config.yaml
train_examples: 45211
num_classes: 9
arch: "preact_resnet"
activation: "relu"
channel_attention: "se"
residual_init: "none"
Rows from block 2 of a small image classifier, named by matrix and row number. Rows with one number belong to one channel. Each number is 500 + 40 x the weight over its row's rms, rounded and kept within 0 to 999. All counts start at 0. Numbers have three digits each.
Before each channel's rows are labels from the 100 images, of 14848, where the channel reaches its highest value: "strongest on" is what is common among them. Only what is clearly more common there than usual is listed. The data: stained colorectal tissue patches (NCT-CRC-HE-100K). In brackets: how many of the 100.
# convs0: first 3x3 conv, stride 2 (model.blocks.2.convs.0.weight, 128x64x3x3, each kernel summed), inputs 0-63
# convs1: second 3x3 conv (model.blocks.2.convs.1.weight, 128x128x3x3, transposed, each kernel summed), outputs 0-42

strongest on: tissue: tumour epithelium (35); tissue: normal colon mucosa (34)
convs0.15:552471454444486443526501491511454519505513450492498499400500518498518547498470441548469488399435508479504482510455482491494509551441499400465504495491487489529531501450547439402498494510412514
convs1.15:474493475507493483388516482451476542505546510536444461516481509499508521506492488503482516508509481466601464462520496429520494500

strongest on: tissue: smooth muscle (33)
convs0.122:450510424469490490442541473411491389548503525504515490474451502475469503499528634463534492492556481490500430440526537540518511499482470559569495504485502580489494515494494486504525471550493475
convs1.122:523567579557514582486484610507568391506496492456513545485508472496550478489418481515454519525496513499436501556552474558470524495

strongest on: tissue: mucus (67)
convs0.38:519500479487486498514471443497495542591498489506497501457547543495502495552482427459452534407532520508534425470520582454447529506503420510475507517498467451545506476478531497416486471463393524
convs1.38:515501567486556503518520494553518469482546437492472478528453533520477444422569534445527393409577445464488427512529579482509495526

strongest on: tissue: smooth muscle (78)
convs0.107:540574529495520599512522515592491517577496513481450495456519513536474484561597490492518501494482500418551498514523487456559533534544506459503512523451512412494503499508442507534505542564555524
convs1.107:480506492486492510495341494493518543473479530547492350516503499527552558486531503449520489528525518481499504487484508493526427445

strongest on: tissue: tumour epithelium (44)
convs0.76:440496455466553471428490487462440460496493501506472472496511456401494504522502509477501438528456416513537620543471496477522490499498415521443521535517439483491504503503503470577493537564531459
convs1.76:540544499502512493530531526462455519519501435491430500418601513479558492535407525503526504485385459483484551464469502478510473526

strongest on: tissue: smooth muscle (52)
convs0.40:448533556498486517472582510489483508498477465459469445521518509476523552523535491447517484544517484564556511436540461508648546575528521507531490455539414511504530493505519431543532488499493483
convs1.40:519502573494502515523386528467521552515496490570413510490515479551507538529503501478501498437421387501469488490470569507501576530

strongest on: tissue: adipose tissue (48)
convs0.22:451508475522502506528464572406461515471497493405492518421467417452375507531476481543447491490515503552488469516484489536470516523542512498496461519462481497545495489454562454529548557459490496
convs1.22:517512494517479548506488512464524467512486391528460481497525540501505554488463478513552642499500516511486577443527420497562511500

strongest on: tissue: smooth muscle (62)
convs0.94:435560576518453433550583538534427426486517506512460488494496524477481499502499552467569496505496471541466506407526473533597492470539535502552481521513489459506416449521489492507505487462474512
convs1.94:550507568500531494549473634576531519513518562491450505485521536504558515471448502484497538509507465485532458496508452507539482488

strongest on: tissue: normal colon mucosa (50)
convs0.20:503464500497475520461366485494464517565484551504474589548463491494463496536482500574505583463509575507541519498535500535569471526487491540429568469523463490458506449514474488536466459461500483
convs1.20:493539530495598468558470532463495491543496457504498441540514503525577478446584507525496466436440514515420492477491594561529570505

strongest on: tissue: adipose tissue (47)
convs0.0:525527517487494496531510499489559503461511484477539429473452439503586522495530498553481511468504459498512439498573502500515540479498485510505483513438492440511439493510516506524514541487503697
convs1.0:532497500523531485526463548510465488510489477492532443576491511521482483451547483538525506488519532484446529510512505527550523459

strongest on: tissue: mucus (44)
convs0.116:535498457452498448540448468516472505532512488473487511441501536484512515518454395511501516357461522456488432478501531471442523548509450471505500492479438416544532478511517473466505503494413521
convs1.116:500507476457495514505502515478517462499493447498467499553460523522502470469490503519510459492557465468503420524557512477479492494

strongest on: tissue: normal colon mucosa (44); tissue: tumour epithelium (34)
convs0.31:557418459484441438508523477498438498513507474497503507417530527477518542517491455512448530390450519463529500528431505516509505532478526422438502534514484454512521498421569455456531502542452524
convs1.31:493471455515434495402527487465501557515533508515448414487473573531516506505493469514503528556517473431568476488512507432460530502

strongest on: tissue: tumour epithelium (86)
convs0.54:506508572477569490471475444436564524535474494467504494479475509497461513549531512518484489482514474497460519532575509537501563435506478499599422502493499499529336483480493531504532474474516487
convs1.54:499475513658480520471532547484475487501504493529559494517524507546497493553454491505506502519540527472500507457499463506511501504

strongest on: tissue: mucus (34)
convs0.81:542487512444479441507489492584429532528520419535501451490467525487534507519458480507477506462504471495395457521513506402500511549416511420494520499465500449546511509492514485416530430496472500
convs1.81:496511516504506450409540499479500509535536512542493510501478533487503510515496452510493488471507467469565436502522507434531489509

strongest on: tissue: normal colon mucosa (47); tissue: tumour epithelium (46)
convs0.85:531470495509422409486498505469424468456506480478505523459487508496545609495436460506461529451449521508576501488470489543543456546487510470501442560538457483511517509443582459487490462566509485
convs1.85:506467493541466500444437576479488553503500489530503420516524548567524510514494538574515547487502506459511472488544515459491581511

strongest on: tissue: adipose tissue (70)
convs0.75:530499477432486482454503460483427510519561465513519331516502496490429563507536511514522485474467436532474497435421497526521537492471548494488520507511473495521453565511528492509557499500535446
convs1.75:451425513480482498462496474512501535579457551511527486488496517509485513529588411554486539502484577508542503495501483468505473531

strongest on: tissue: normal colon mucosa (53)
convs0.67:552504449498531527465512490512530520494479513469483506499489482538495495506542496471451466501483492444599511526453509431452529514554494535474506632468450376502456520481469484544538532585533489
convs1.67:526511479485480613575504486532512486478550453486438499472589600496534442471495481490553521541505499564530514622512465507554560520

strongest on: tissue: mucus (42)
convs0.96:443493457495508469434482574459510525362509496484521495532509412448499454488482410550527498461451490532463473497473441481408491524458526461511507438545475491464530495525477549515513500522491502
convs1.96:415519508447480463503480480523446478480454555488499529528500511523508539496491481478498528469424473480520561374494508520526422459

strongest on: tissue: adipose tissue (56)
convs0.115:539498500500465480501513516516432536514578482521543411535513483502469540516515515467554504483436506505450485442388477453503490486495635485463532502538469444501454534530490446558494493494446471
convs1.115:488455502445483431507489542516546531605520548496491511483477542503544506507565483544499536505492515498535496496515507485493515517

strongest on: tissue: tumour epithelium (37); tissue: smooth muscle (36)
convs0.17:537503521517527528438442393452521492524528485483510484472557507494448449521505428449482500499516535487494499542545429445507540521474513420502502488470510422456479487431439579570542461532512525
convs1.17:515473509567491462452434541547482479491464437580569439527511488556466484497467536494404504516471527489499532412398507522480474463

strongest on: tissue: debris (81)
convs0.39:504370493449408460494499452481511516482485445443444498556489499519487481533483470492515503525541483574480446474514514493420560499405484542524514501531514495541486494567493504567500558544524484
convs1.39:503497471484477494532559527504499441524479552489462612468543506461503532523493487501533516478496487484471502462528514472552484505

strongest on: tissue: smooth muscle (52)
convs0.83:536478484404514497440490458512467497505485501464471469475514508425385498514505501478464404456441403476504559500469532496491488473500500557483482519483456393521483490476565454527508498515508462
convs1.83:485470483469497501495558468512439490490439485530528481482575556426488499563439485467473514541378548484564514558522480430525467522

strongest on: tissue: adipose tissue (52)
convs0.33:512457495440504489447466424501461489488528501481505416559509471500461550510582505449502422495470449509487504441413489476481517468433568492518534494547518473462456506533523433547514504524513404
convs1.33:437503519507398439473483501549512523499474539490535501501474552501462522586553440505501501508493557493528497503486483523495503519

strongest on: tissue: smooth muscle (35); tissue: cancer-associated stroma (26)
convs0.6:542492463459487560431489511493506567494423497498481459449485448562487529497558510503478465415494466489522511484467543453510562583490500541503396529471513510491455513494488382488545503538499470
convs1.6:505560485466445586499493489513442460517510545551443495540511467491431646484493536504545559503415427617536552566522512600495458501

strongest on: tissue: normal colon mucosa (56)
convs0.77:561463516451551497513559568544528536493491458504429546498560466544476502505508519549476538516525555473410492538499409565487524525516541460522461479580554486441534515501454459466498556499547496
convs1.77:393527468490426456471509467467506553481501504477509499499465474451449519518516455441463542551511494431492531466490500549521538424

strongest on: tissue: debris (38)
convs0.91:492460515418521474459396458478468500470478545508465420527536494407497513518536531524506406515507430555489563527499513469523517461461459532526514513535461519469510472509562459551489502508496412
convs1.91:474592514487513397530526475510417523498506479486492517433541493493488504583454483449504505508363476465527495433488519510451470576

strongest on: tissue: normal colon mucosa (91)
convs0.124:488493507445569489493503489421516532509432526459498520491540503579521498525538530513455496509516531499461421541481456484462497500559503461526391516606492525439507542481472478448559423538489499
convs1.124:493578533556469551465538495499613496507480531536494554527508524460452534525471522528527539584545479507510469512500435571407506495

strongest on: tissue: normal colon mucosa (75)
convs0.62:418509484516536431530494511425476510493469440491494498505515511499523470479511435488517535507508507549382447498510359434441526490506499402513492460565493463488495476506521498486521495483479535
convs1.62:491584419516457468507483529500532491513473557500492523575466506484425553492495520500510505492565540490500556469431466586506471392

strongest on: tissue: normal colon mucosa (60); tissue: adipose tissue (34)
convs0.61:481495524486488494548499457464519517501516488483478520461528531582505493540522472457472508400472643497516490514494515513436556506526491497463470512548450501481498501489524480506542397500385556
convs1.61:481488500475473580559556479508481477519566535490439512503413548523524505356526504503551480518553456541510401520538501521457552496

strongest on: tissue: tumour epithelium (55)
convs0.120:573469488465430504435469430502506540516480516479511465503499508495456490520543499484489475476581465509506494503542548505432524335449499528504520507514504487498385489555526496517499502552513483
convs1.120:513527533565497496515529530619486442498468455487576481463483530541458515528563498493510445478517603563485522498499554462528450544

strongest on: tissue: normal colon mucosa (74)
convs0.72:588450489499474405516610529567491514482529452541476496476581488429567520505485446509491547476488523433512530514482452557534525516480509437426482538490457485480503514497501482495569539508503497
convs1.72:439445511529391502433513463478535596469535504496456507459470526559520488522477459500509499560508449429533479439484472426503515485

strongest on: tissue: smooth muscle (62)
convs0.29:449517495482507535534411557487496572461519535538472494507531483512493423516539487475507468539519492591486476496480476464521524486486490532505538505496404518419512483551487472628563442520496454
convs1.29:520518501496430476528466478504484491482502503504411508415537536525590451501505482488541548538401465473529501492480460510422537535

strongest on: tissue: normal colon mucosa (91)
convs0.109:505485539512500448515504476495499486495514504505500514550515516504604562481492530465521559586519556517559517505484489549529529493549523501484466582613446500493555525544523483514568407516573493
convs1.109:449466592493510442503489482479496554488494492528489536502513510504467561502512505533519507561483494462518418493493497477446596544