{"arch": "preact_resnet", "rotation_deg": 10, "activation": "relu", "depths": [2, 3, 3], "stem": "deep", "avg_pool_shortcut": true, "loss": "cross_entropy", "init": "trunc_normal_002", "beta1": 0.9, "batch_size": 256, "epochs": 100.8, "lr_schedule": "cosine_restarts", "final_lr_fraction": 0.05, "weight_decay": 0.1}
Rows from block 4 of a small image classifier, named by matrix and row number. Rows with one number belong to one channel. Each number is 500 + 40 x the weight over its row's rms, rounded and kept within 0 to 999. All counts start at 0. Numbers have three digits each. After the name is the row's rms in percent of the matrix's.
After each channel's rows are labels from the 100 images, of 14848, where the channel reaches its highest value: "top examples" is what is common among them. Only what is clearly more common there than usual is listed. The data: stained colorectal tissue patches (NCT-CRC-HE-100K). In brackets: how many of the 100, against the usual share in percent.
# convs0: first 3x3 conv (model.blocks.4.convs.0.weight, 128x128x3x3, each kernel summed), inputs 0-127
# convs1: second 3x3 conv (model.blocks.4.convs.1.weight, 128x128x3x3, transposed, each kernel summed), outputs 0-127

convs0.76 109:532366536495519569525511588516562474499528443491556503495492517425530518602471494511491485474504469501439481508478460433521462501492484553465511516505502531530499466520510536474500542533518498527474494457444493523470539541523483506568381526499484538521486478505548578431444478459483508476491495469501534491477564483431476430480553492499424527584524523462457457483549599505568515532512
convs1.76 170:527448476447523484499404482491499586461526524514485486425495494505519484477486515490522401517477512550509508499565483466495511424563501583505519517433554578515540532507515567519481429476510489462521541502510469511531512536472527483516502513493441531449500484551491537445467533460429491383489579576508486545489516523475596463534514511564506543500520486524388489517500481474454515523576
top examples: tissue: smooth muscle (39 vs 13.4)

convs0.111 097:497530478525442459469423527523451468490507494477501325456531504489469431485468496502486447529455514516504472506460524503465494481494497379505499495464535508516481504487503527462560458501506537520469448469587540563466464479499475416588496512509412459500518510448475516502492527519512456516524520513512467462451483447476523450432508537480521476447520508364551468462489511478493447519539
convs1.111 088:497484488489500516528484504522409474451506488440470416459493509516507478525500564548575479556492465529569504614581505495494519485533509517491420501531477485521480430517465490537487439448540482621506511499484478497550462544480479482405543487488482520475502617505494520486518543509551504507503544543514501527484501504412525529474475568500536538490507453424477582537505548474488595517512
top examples: tissue: tumour epithelium (35 vs 15)

convs0.71 103:471501486373513515588489460482447455490482531503422490504489519462556503521537424444511491457484471505505443511568498479499535497461490495480472483501523516486492477522495374530421466540496460510474488494449393543513503555530589501394475410498509508464490398520554454487533522514478485527473548516521479470510557517481532452532536486538483543548436478494493500463443504476522447490496
convs1.71 092:496550478481489484508577501526498502474470517508493577497514456481439512487538489526429512520495504400519504464492504551521483567492482523513521450565488512515492536502495461515512490572561499441493497495532479447539560504567503577501511498518516484512505394459539460570525485510467472509512486492528609494503523448552505513473435504502380472522516611583480460403482493584551475475465
top examples: tissue: smooth muscle (54 vs 13.4)

convs0.47 107:512498502478507508503527591533501493605513483484478499494502495480495521500455509448497434516500375495494484492484379487392463526499497506409480444510415442555445492471490556464435521511501544474488472561399444516484494505505498504520482457504462545480529468481505492447407429478462552488504544498475495543442493497491480487505529512470482479576556542506447424465495492482515453541499
convs1.47 090:424469527483550469484461470415437508374511544518478511428512510505527497400512511464486468493463478441513481442546401478458509466570517531485508565439508549488461509534522526457492493485528503474455504498521497538489481543492538474473422508522374496494483507523524536521491475498436485454497579575448506497480490587477523487548438507537390511477503477502467484504516518509483519512555
top examples: tissue: cancer-associated stroma (59 vs 10.6)

convs0.57 095:501526564545524506528522463447502505524498428440519439499511498468490476496505542526528501495502549461452510509507511545491423507492488480486494523467416465496452504483505485532545536472499490523493458488533483503421520523501390505479520536491463452489511527459412449295441521502471466506507518477505497432487508417481516479525498498498486484480495509401532488470519432411582497448497
convs1.57 082:492500485485537481481518575483409483478508573477479454467491492503510484469486486458525506553418500480496502433503514509488494503509481515529468457473461470532453509502406499508498495491520504467511509501515512477493498519526525523650504485520395516493534557442531586496486515552561484500508530521470505478497500525386483461502499489463496512468581437507509523496506493458512674606494
top examples: tissue: tumour epithelium (94 vs 15)

convs0.86 096:531488485492471449566500539523494450512509487429504443483528552502526458542499465526388498373445527474451472457508440505511462510482488493502458500409504472558438425487448507484500505493499478488483465500486487558454554532544506517521474528502514550513495472490526460426594483530485499496531510490520545429510491420496507420478533418525472489503488545474504472437454568524559545607484
convs1.86 141:504456412404510498570435517486471550454503505493500443447505520487517499545500519500526430469493540442490492444535527494505503445535496550510496524425580558508500506514483509488508450471491497430510554498519492488551508530492504490478491514510467507400507511549593518425535520455426466398492545554571510537548551520445567490496491485554437573473462482509417462507497536471487517530563
top examples: tissue: smooth muscle (54 vs 13.4)

convs0.24 101:504490523455514491498568549486501519584568515524507482452577431519429528476461505532503480495441441496576514477538500497463472500533549495517513513557418473578416502492460489506588525473506573476481465526438542529458512504501533489462571486503469523513494550433433538433490521457507569455509578541495623593508484426502505492513489473461516476496515495512486509475432474466490492507531
convs1.24 104:444492542480485453490540430499523493427516603507474505490485552491514524427503387477420548521466491381528474508488492503452486503445460462492559535511436462511487498531488495496500462494520522481528507501616478464483530458503604498473485497567498510568496525509512508569569448508442465512510515485525537496474512571423452485474448475443441492425500451509558500479504498498491531483457
top examples: tissue: cancer-associated stroma (51 vs 10.6)

convs0.37 111:453490463494582371445495430500495491456495527503488530505506503454492532500563444474500454518518498461511514467490471526545526493495468488525462465512526533485499517416479515508546497503524415456571466509508565495463482406451485546523446551513486484526473487535518485443452502509461559512503512520469496511393353430494464542528504404540456514480466529450462466516447511454497524513542
convs1.37 113:564503526491488472476543584442503431460505513441485494435507547481514499538529452567483528495477444522439462480526528481449494502471493472506458480512470450505397508504488501443537505497507502552495454500509497512588476470510578515533488501518465460515503497524632468562491511561504476569503474497452525419387504514446432512535444479458502514454504417482523504489526566537519530412471
top examples: tissue: adipose tissue (45 vs 10.3); tissue: debris (41 vs 11.1)

convs0.13 089:485489563457497499450602503507518563519540484508474522541512426460446413540536581501509484519546456525544533538412482499464525471524485500529534518512571528560461457512527535491505397491429478495489508494501473551446489455501459505335491486540457527580525556506500539525519439462482513513519502510489542541531403509526528517533476484475499489500475456534480545484519539569476498494533
convs1.13 105:334496520487485479516539360477508491420508445523480463502506515456487490472513510387503510508508485484497501514475469515492474518470498499499565459541476518501490503500500546454528573505458496547465470504553477436469454497466480525301513545517488500465496485502532536485487411486522492487502495513489564486480502497458499487455458500470416494528472532478504501442503456486489482505497
top examples: tissue: mucus (41 vs 9)

convs0.108 092:467455490490489507535516507511518469404517502515495494545501498484512505481506480541484514425533530521449417495505408481541392500512509528492496502507596535496485458498486482490491519501520455490527508436552480474497473434524455517595396406441426498524392512508516528461522471489528518493484441468513478494550532445445417391477559501484457492509554539514473532487546507486510558524469
convs1.108 210:521415479470523543523389534513486559523504518562534501450478517519500496505479514534540404523516531552518527530536475433523543427549559525491497524486538556497555524502504537521457472454512498430502509505491506510495490473467514435514517500443408502449475529535490508447488516423500544400494528543533488563551500504473581500534531524571537567492517485486402517581500529490443502522584
top examples: tissue: debris (29 vs 11.1)

convs0.33 106:502529478525461510495466501440476466524509490483515444462494549421488496470507507498398440476517499474503497537456487479475510464491488495521487486453394464549476503511507432481513521462501555494516481529473511507499485452533498439523491525603396393489528476431500397448469519521458427474497513438496432493507434449460526494508427513502451425374512524450554490497522503511496493471486
convs1.33 108:497511510500542506531518520448452414509496467472467500517500496498510513510500476515569580487516480493522494564519492508499504536480513448499405482447443433496501509475411512526494480509502509518468460506473464580440487487492496499545461442488497508514497547496495538426503487533509536593504462468443476440432464495479420389523554488502528487507499491434590564504533567393540605530449
top examples: tissue: normal colon mucosa (42 vs 8.8); tissue: adipose tissue (42 vs 10.3)

convs0.27 105:536458497477505497500505615496479494591554494504507500426531448460487525558425425480489442519438495484490481515460375470471422510497498541372506470564494478557494440416498520524470543478526518498467480513420553503509486501555507504503526480494519542498499506490514557430531495442511568501516493495517506513515495487450495413534526508492491458575537484460454466429501511488506445546482
convs1.27 127:413462462422500486482443474478477522413531491511503499415494509493523494462502513431488439543478500502502495464574392487466503425572489545499494527435548554495507520501495529469501463467518499457501526510559476479517514530500523483519479517505368502449502463502493577499511527454439444415486598582504541524493512517473565466508493500511447550460512500485433452501499535459475542524566
top examples: tissue: cancer-associated stroma (59 vs 10.6); tissue: debris (28 vs 11.1)

convs0.106 090:519496461500442502535495515543500521472505489495416486563514541468498484508454520461512461451575446464487512446494445477417491506538492490396543397493438518573488497483491483497409508492477529471475526513493475507450507497496369508460492484475491561538509461487513452464442443470471551519509505508437499628417490481516505453519512515496378500506524506511484518487525506483501448561470
convs1.106 107:439466488458484478498488490454418500395532479490499444433493545494530464458504486481497449528428510424513485481521491472431505445543492557499519522461523500487456505503527498461499506476480498482479517495591463489482497541471484479526423502520352500472497542504628540507548505488538467456495539549467504508472502537479517524515427493535370519480497399463465504506496529530493552490547
top examples: tissue: cancer-associated stroma (78 vs 10.6)

convs0.55 104:439509522498559438504444489496503484400436580528505467493500458452537471491514486503492491484516469513445452442484390548531495447482489442508504522440583466476474491406443504489512464405480500404530469526514552480436422412485458515516513489485412499506507506438520431467503481502503557486508525490490480520515467451492430491503520461495459491500529574483530505481426503489487499571479
convs1.55 084:535504525550538495490556608475471477485515458506484496420494524482510537521539465570479552555439465482514495547504523511486493515490475443530445446506461459499430548513486530493538486510524506489518574502571473431648439451528501511530557507528475496518515494552558501541539520543393488513511484489514575472486523483483474468546440462482501524456515429471531515466509620468529506540464
top examples: tissue: cancer-associated stroma (40 vs 10.6)

convs0.60 105:476482488442537484484526476530391495455489530485440434607501490515503450503554502461510547481550455511547521543628508497476506536484545494476551454500486517496422510538494462501495396509527510580476509458463510517449508519517570581457457483488554505479509531554476478483478493448516491494558555511507480495482456524582514522538459524503520557529418485553514505550492475379493493493496
convs1.60 086:503477492493468496485523577481493467497503518458515514498503534494491514455527519509516529485511524443489494494549502496477497514503531453512493438525458525524498492505583473367566488489485492498512508474577491480504456471462474479472483537533459462472482445515505458504575507505478503519506487518529512470501534449499470504443414549497433519362537482640558342508492497581499572522522
top examples: tissue: lymphocytes (50 vs 11.2)

convs0.82 107:483497537465559529418582509528529511471495499477525504543504476474399375549535504527529488495576469519573491550542556454534572516526514500533537483493524491518472521530499463467489387479464473492486510484466431548489512506491502540398485534485548541511505522483514509481554518510494496498474518487491553506518484460563503524544461500520480502396462438526504496538397570566512515509587
convs1.82 100:438516491499439478503537477475476502449501392475510497490459513492515455432525521393490511502511510461396483462471521532496495520478491468519559498523451484514474506477524506395521562500423498567484491498525517516484505457440444523440482563554492499487512440450530506531484460478542502504501494457477548501466511459397494488363483520491386484517491541505519481474478481547490469599504
top examples: tissue: mucus (38 vs 9)

convs0.31 089:524481500438390466520516533528508531490531475517413505455494499555531491484491448550505535450494527510474469487509557511448417547570492447455473427504458540541469478550505489490465496534460493461560518522439482573547519559507472523501401436489552548530502548523523469534480508544495526510598503400508532516474395486549498433436515493473478516476456491502481495477475434545502529491445
convs1.31 077:478466497420540520494410503588526484556473490405489494487478464518481479536501552464494492477563493459456497504471607476544507490505529494441560494475539523452487490503538526460488406497469505397517489489551508458526437493420540457545532473476483502468447537494573525490578485447504550462500484477535473523506437491378500498507418456509498517486505468438490532554484517477515550451513
top examples: tissue: tumour epithelium (77 vs 15)

convs0.3 101:451511511537492495529472521560404497489477543517511501505534497496498495480529491534485417448461499490489496451509488516498564476383469401499501507534528488514428469516533491515432490484515547417419478468524520529421502499472480499495543386496462554472548555522498420514508440448547521493505484450487550537545506504486498494457469446532534519493478547637505531504477564515456523572490
convs1.3 101:491500477495465498530509528538469473527501450489439464496520491467483521594519512449490519642424530377573521502489494503513492529486495492514501514417476486514465508495481502515506452507524502497529527505464490490537517553509503512546597498505520530495520496513557513348565498543431493501488502477562522480490509482514474482496493468522395514511574489489518527485502604422526433570497
top examples: tissue: normal colon mucosa (86 vs 8.8)

convs0.18 104:453492493485492446407517496517504466552533493427521437484513463480470446478531498510480391510547535532502502489460555510474612505438506418541511485483482472530435496478457521491577396482456496528490521471572460561445466414516523495510479483482466486496526483445502490489490478518382455507529523499453533423462442444495484547482498499495490506399488478429475477488531524512505478531529
convs1.18 097:440478450436557508532480523500491475446517416414503467492492510502532482530507583447542477436513480512501489591564570488499503485460511487467493451553517520531502474495482507487503496474468478663461454531482474576468434491468401469472512495499445509490496575536578521494559456464521507488505495529487520506486461444454517448479465503489496523490412498446504545504500516500480607479505
top examples: tissue: mucus (38 vs 9)

convs0.125 103:441473538512473466421523491472494490513554466401535439521504442470467458470503521514477441498518525512512522497447599538430577485489499431526487499505475502532428483496452490513588408494466519527487529416515487561412491415496502492490476484491451512539522489451475495498477442444388485499534502470482555446467417473458493574481469491473480518449497468477448494525558489508473505485537
convs1.125 092:373494501476525503452508463523461451451511497445509487528498485499506498541505533400507513477491500498513491625546549503489494513445503477463473397565512508503489461486508489493503509484477486714473478511492490589441440491479472499487514495527495517510502559519527510492581446493531524500504493514502499483496469483470484488483486511480501493508475507585528562500527440515495606506478
top examples: tissue: mucus (37 vs 9)

convs0.25 111:486479481521308494488503533493473531500519544468508471502543523579488500496424444529484505492494493492486454435475504507504406486498489480501510474463526555515518529494476477384500505484406535418489507505491492524471440471534502520408476420498486561513502496515485450483501447443399492477572506504475519474531503494486544476456493500455488507511486501480448382490486489515493464550473
convs1.25 085:526467496500495497475481475528511512433489533474512482507479479474503489618506493492488491530483515576512504545502511504485499492493480523512473601504537528501482479489590533517513441496513501451531503499598554481474471568516458492488462505527447506456483625508531536505488522487500469441496505522636496540546516489416530511445464490487548503448464489516481566518502526475491523315516
top examples: tissue: mucus (39 vs 9); tissue: smooth muscle (36 vs 13.4)

convs0.63 081:479487478454455529526521512532542470407561451455398510483443497510522415540477467551525491504493508499418491514516523469506441494436439460486479491527466486449518416553552531496501498568538445493538536488437467497535552504501519480560512516514485476536454504535578476507478503475467492551523478409472537481479508457442491523381520501542467593458449518500477515510485466473493466521395
convs1.63 084:479478488456543522536403463527518509551498544483510542504479465497484501493489533483459486477538585480515513472439637463535528476478520557457531524455563544494532533470535532504486469493513496517517463497469527523540467460424501465402491494471525506505487527514610509556447493409509600487486517499602450536431484444515535487508520491548507533594475535522446490542504502551492517451523
top examples: tissue: debris (34 vs 11.1); tissue: adipose tissue (28 vs 10.3)

convs0.8 097:485490482516384521498526528565548518490451538507470536526521560452467539502479421498512508466552475497462464513487515511446424500485524521442529422443385478516500529503496558451450548498395505484500511557512437490545508444510492539450477480499497504453490445537479488485506415510316510497480487506499508505516491469522542505515523491499480523463447529494450462418493506514515464501484
convs1.8 093:391454530496489514464455462464347496488512509510529482491495528507496526563487512420562499531507502549508517511555500461492520490497540504492479538492532513484513510504525488503500489479517505400479464499523514534491462570489471487638516490461435485455467562554599448431522497460550539504497513519518445504487504495463495560467508506553531525491587457462520534527499606512493566510548
top examples: tissue: adipose tissue (47 vs 10.3)

convs0.90 071:499504490473452535508592543450532482541558489483478542460521476475520501508456501576470504474495506484558512546523541489475454485510591511578534504499505509526481462525517446456553541433463500459506506548473472513352536461526569450443473534513477465476525482463483454465580506560478518466498522512540537588562455439577490495519522472545481451497455511508445525486409525482499461577496
convs1.90 085:435532495467464493494536478418529495477525552529440475477441590466525535462524476486481516449476489415455466548466477535476468509418447496533558526542409478507476497508505547481517460505466522461527501516544443509509513459532542512474448494529422471493503529521613464519468466532427374490499498497518515499502545523409491457471488493491443504398430464510518530437498533541509494523481
top examples: tissue: normal colon mucosa (45 vs 8.8)

convs0.83 111:451531479537479511516441468508533522420523519484500472468508509531520541477481493478517431499541544515528515506431500585499472473440460508465522502421518520523552500496462527479510463538436585504494572546531536515504480470507555516524483522500521528503486456513621497428528479520496418407589522497494546494448489576482538568578506480400467586463530493493519500511500477527487597530504
convs1.83 115:535458441523504495468477516488406502511483556416546488493454456501500435403506516552503467451558492538496500520526562481509492478584504478511423471491523524474503563494390492493514452510474477474478453494441479408474451439470479505475439547482422473479489511438461507485471482504587489438514478497480485487537498441480526552490424519487584493445475477529463432516510422467467447502510
top examples: tissue: smooth muscle (31 vs 13.4); tissue: adipose tissue (28 vs 10.3)

convs0.67 110:436500439503453493526517522535535506516474481489416498461495509486499505547438482399507465493531409471486490457501442466412535504493489496383491409499497499563463459513517508475370430431504516516471488560485479520498511524510478510502459459499494532468585459477568477496497352474478508476504516506418490519408490510496490498519541483495483524545538511514479446505515510496520527525503
convs1.67 107:485490499518506449482480500463490552448506489494479499470503516499514453468512485447464464556430469394493483388491477502457491475583495519501544542448537566494494563527481512464507530494487501530428509503550475508494517542506494500542462524505355500496491496507562547511510511502479442423499555545412520501451499560489546493503451510498333511477563512515425478485507506513486490540542
top examples: tissue: cancer-associated stroma (39 vs 10.6)

convs0.92 104:414557546495490505515559438492453467468465410542489490471433470517508512510527466459515497451432515486465493499511506535483547517438483487401452523519518506517490442525489470519387453520493452516492464521441402524579505547525520468493511403524508501452520383503536500499534502489543471502496492505495530492494504514455539471565504440511451527463506466503528455511370462494519432522499
convs1.92 101:500583492510531509516550475515493505529472465516475534505518449499489503493482435480411541448489502331464497486476515551507500582472499490511526505531480479537492505504419457507519505539507501485486528502493505520489530463557497535490511501498545501551507389455579474535486500552499502533498462424493531496513489490533487481560503493488346433544521595515500432472488535527543486568441
top examples: tissue: debris (42 vs 11.1); tissue: normal colon mucosa (32 vs 8.8)

convs0.97 108:494516509497567477441516522445508541585562480488519476521383503467419452484535504548479479500485506499507520494475554498498571449514526497554512501484437495489472503470442525456571431481458514468423538456506485516523489407523541463523561483505467514523490491455456588515496494473435501443528508473478592523565394456493444500493493494487482486441509463473469413458482497505503515529591
convs1.97 095:410483500433540502484501415484504482437525485495542475454453493500506468546483516390525506479486513450450493557494519476491503490438499473452486524495481470509527498454510509428499515470520492563424418504489467581453448521475494477366587499510557512530487560522495560514587400488511506513502490497524524494541472456416486449508512447492487511429446456475513549496506493443486547498487
top examples: tissue: mucus (39 vs 9)

convs0.58 095:460515529506502487482452485491514500406478511528555468463484420451498519541516514501417446497502487491475457456490438573509509466482515419529504528513544461497476461467495503472553495458514561422502405530511597532433461411498474516562530551535374513494544500422539449457516513503525514456507473451480464517507451463470474497420473488530475479502564561483507477461471539501484478552555
convs1.58 098:527495513543485501482508550521554496501506511548515518477491504500509513562499473568497513642458470549586490527521501507494488506489488482517536469528488490498473527504540537568530515503509514490509524513626500519572476522507561513540618504509428491512501507525557461586577533542375483508504499499506519493500512512479496523480434502482459524502639491519511518495509615549503544524492
top examples: tissue: debris (27 vs 11.1)

convs0.49 115:471514526493512440535516449511489476460518517439526491481495516507528409502478533509475478376476509470456494397399517491499514465461410446478470534502539504503462476483466412467443437491477445452387509526468487525548523493532571500528497438487506546528489476473496493509566534483555500473494502518527545526507540457461509465521518335488469514507454509525515490510468491507491495564487
convs1.49 104:529556493469537505615504503502501498483494481526463497487534497477477533558498500555492514445454529337485528487439480535513497529448479512517449501368511488534493494496481448479514464520530509452531568509479558482506511498516499520430526495497498513493548488489641451452498489507487500500492497455564521497504570466494502406533527457541410501511465527570482481475490539511527449571477
top examples: tissue: cancer-associated stroma (40 vs 10.6)

convs0.118 072:538497515460458534500473507451531473463532349479499496540516492480439518515463554531407511436503523483475478604574491516458496519495560494485531491450478525506481358592496496485563501399473489492515470469528515534458517503496503513575492560544425510485487483454501539513574521486454527491486459491505454463515476444490505455511454501510474424486513534455478481497546566510519468517514
convs1.118 097:543485483487531512556418485529531537516511477523525506492493484514514503485483550556550453566531564543588499606574498487498505470563530530509514541488550565506551544495515564544500498480537496486508537516516490505491483529466534441521550505491444529467485545496529530479557513484508515467497516576566509570524494517497591491552600523546564545517532515531442538535513643535447555497525
top examples: tissue: adipose tissue (51 vs 10.3)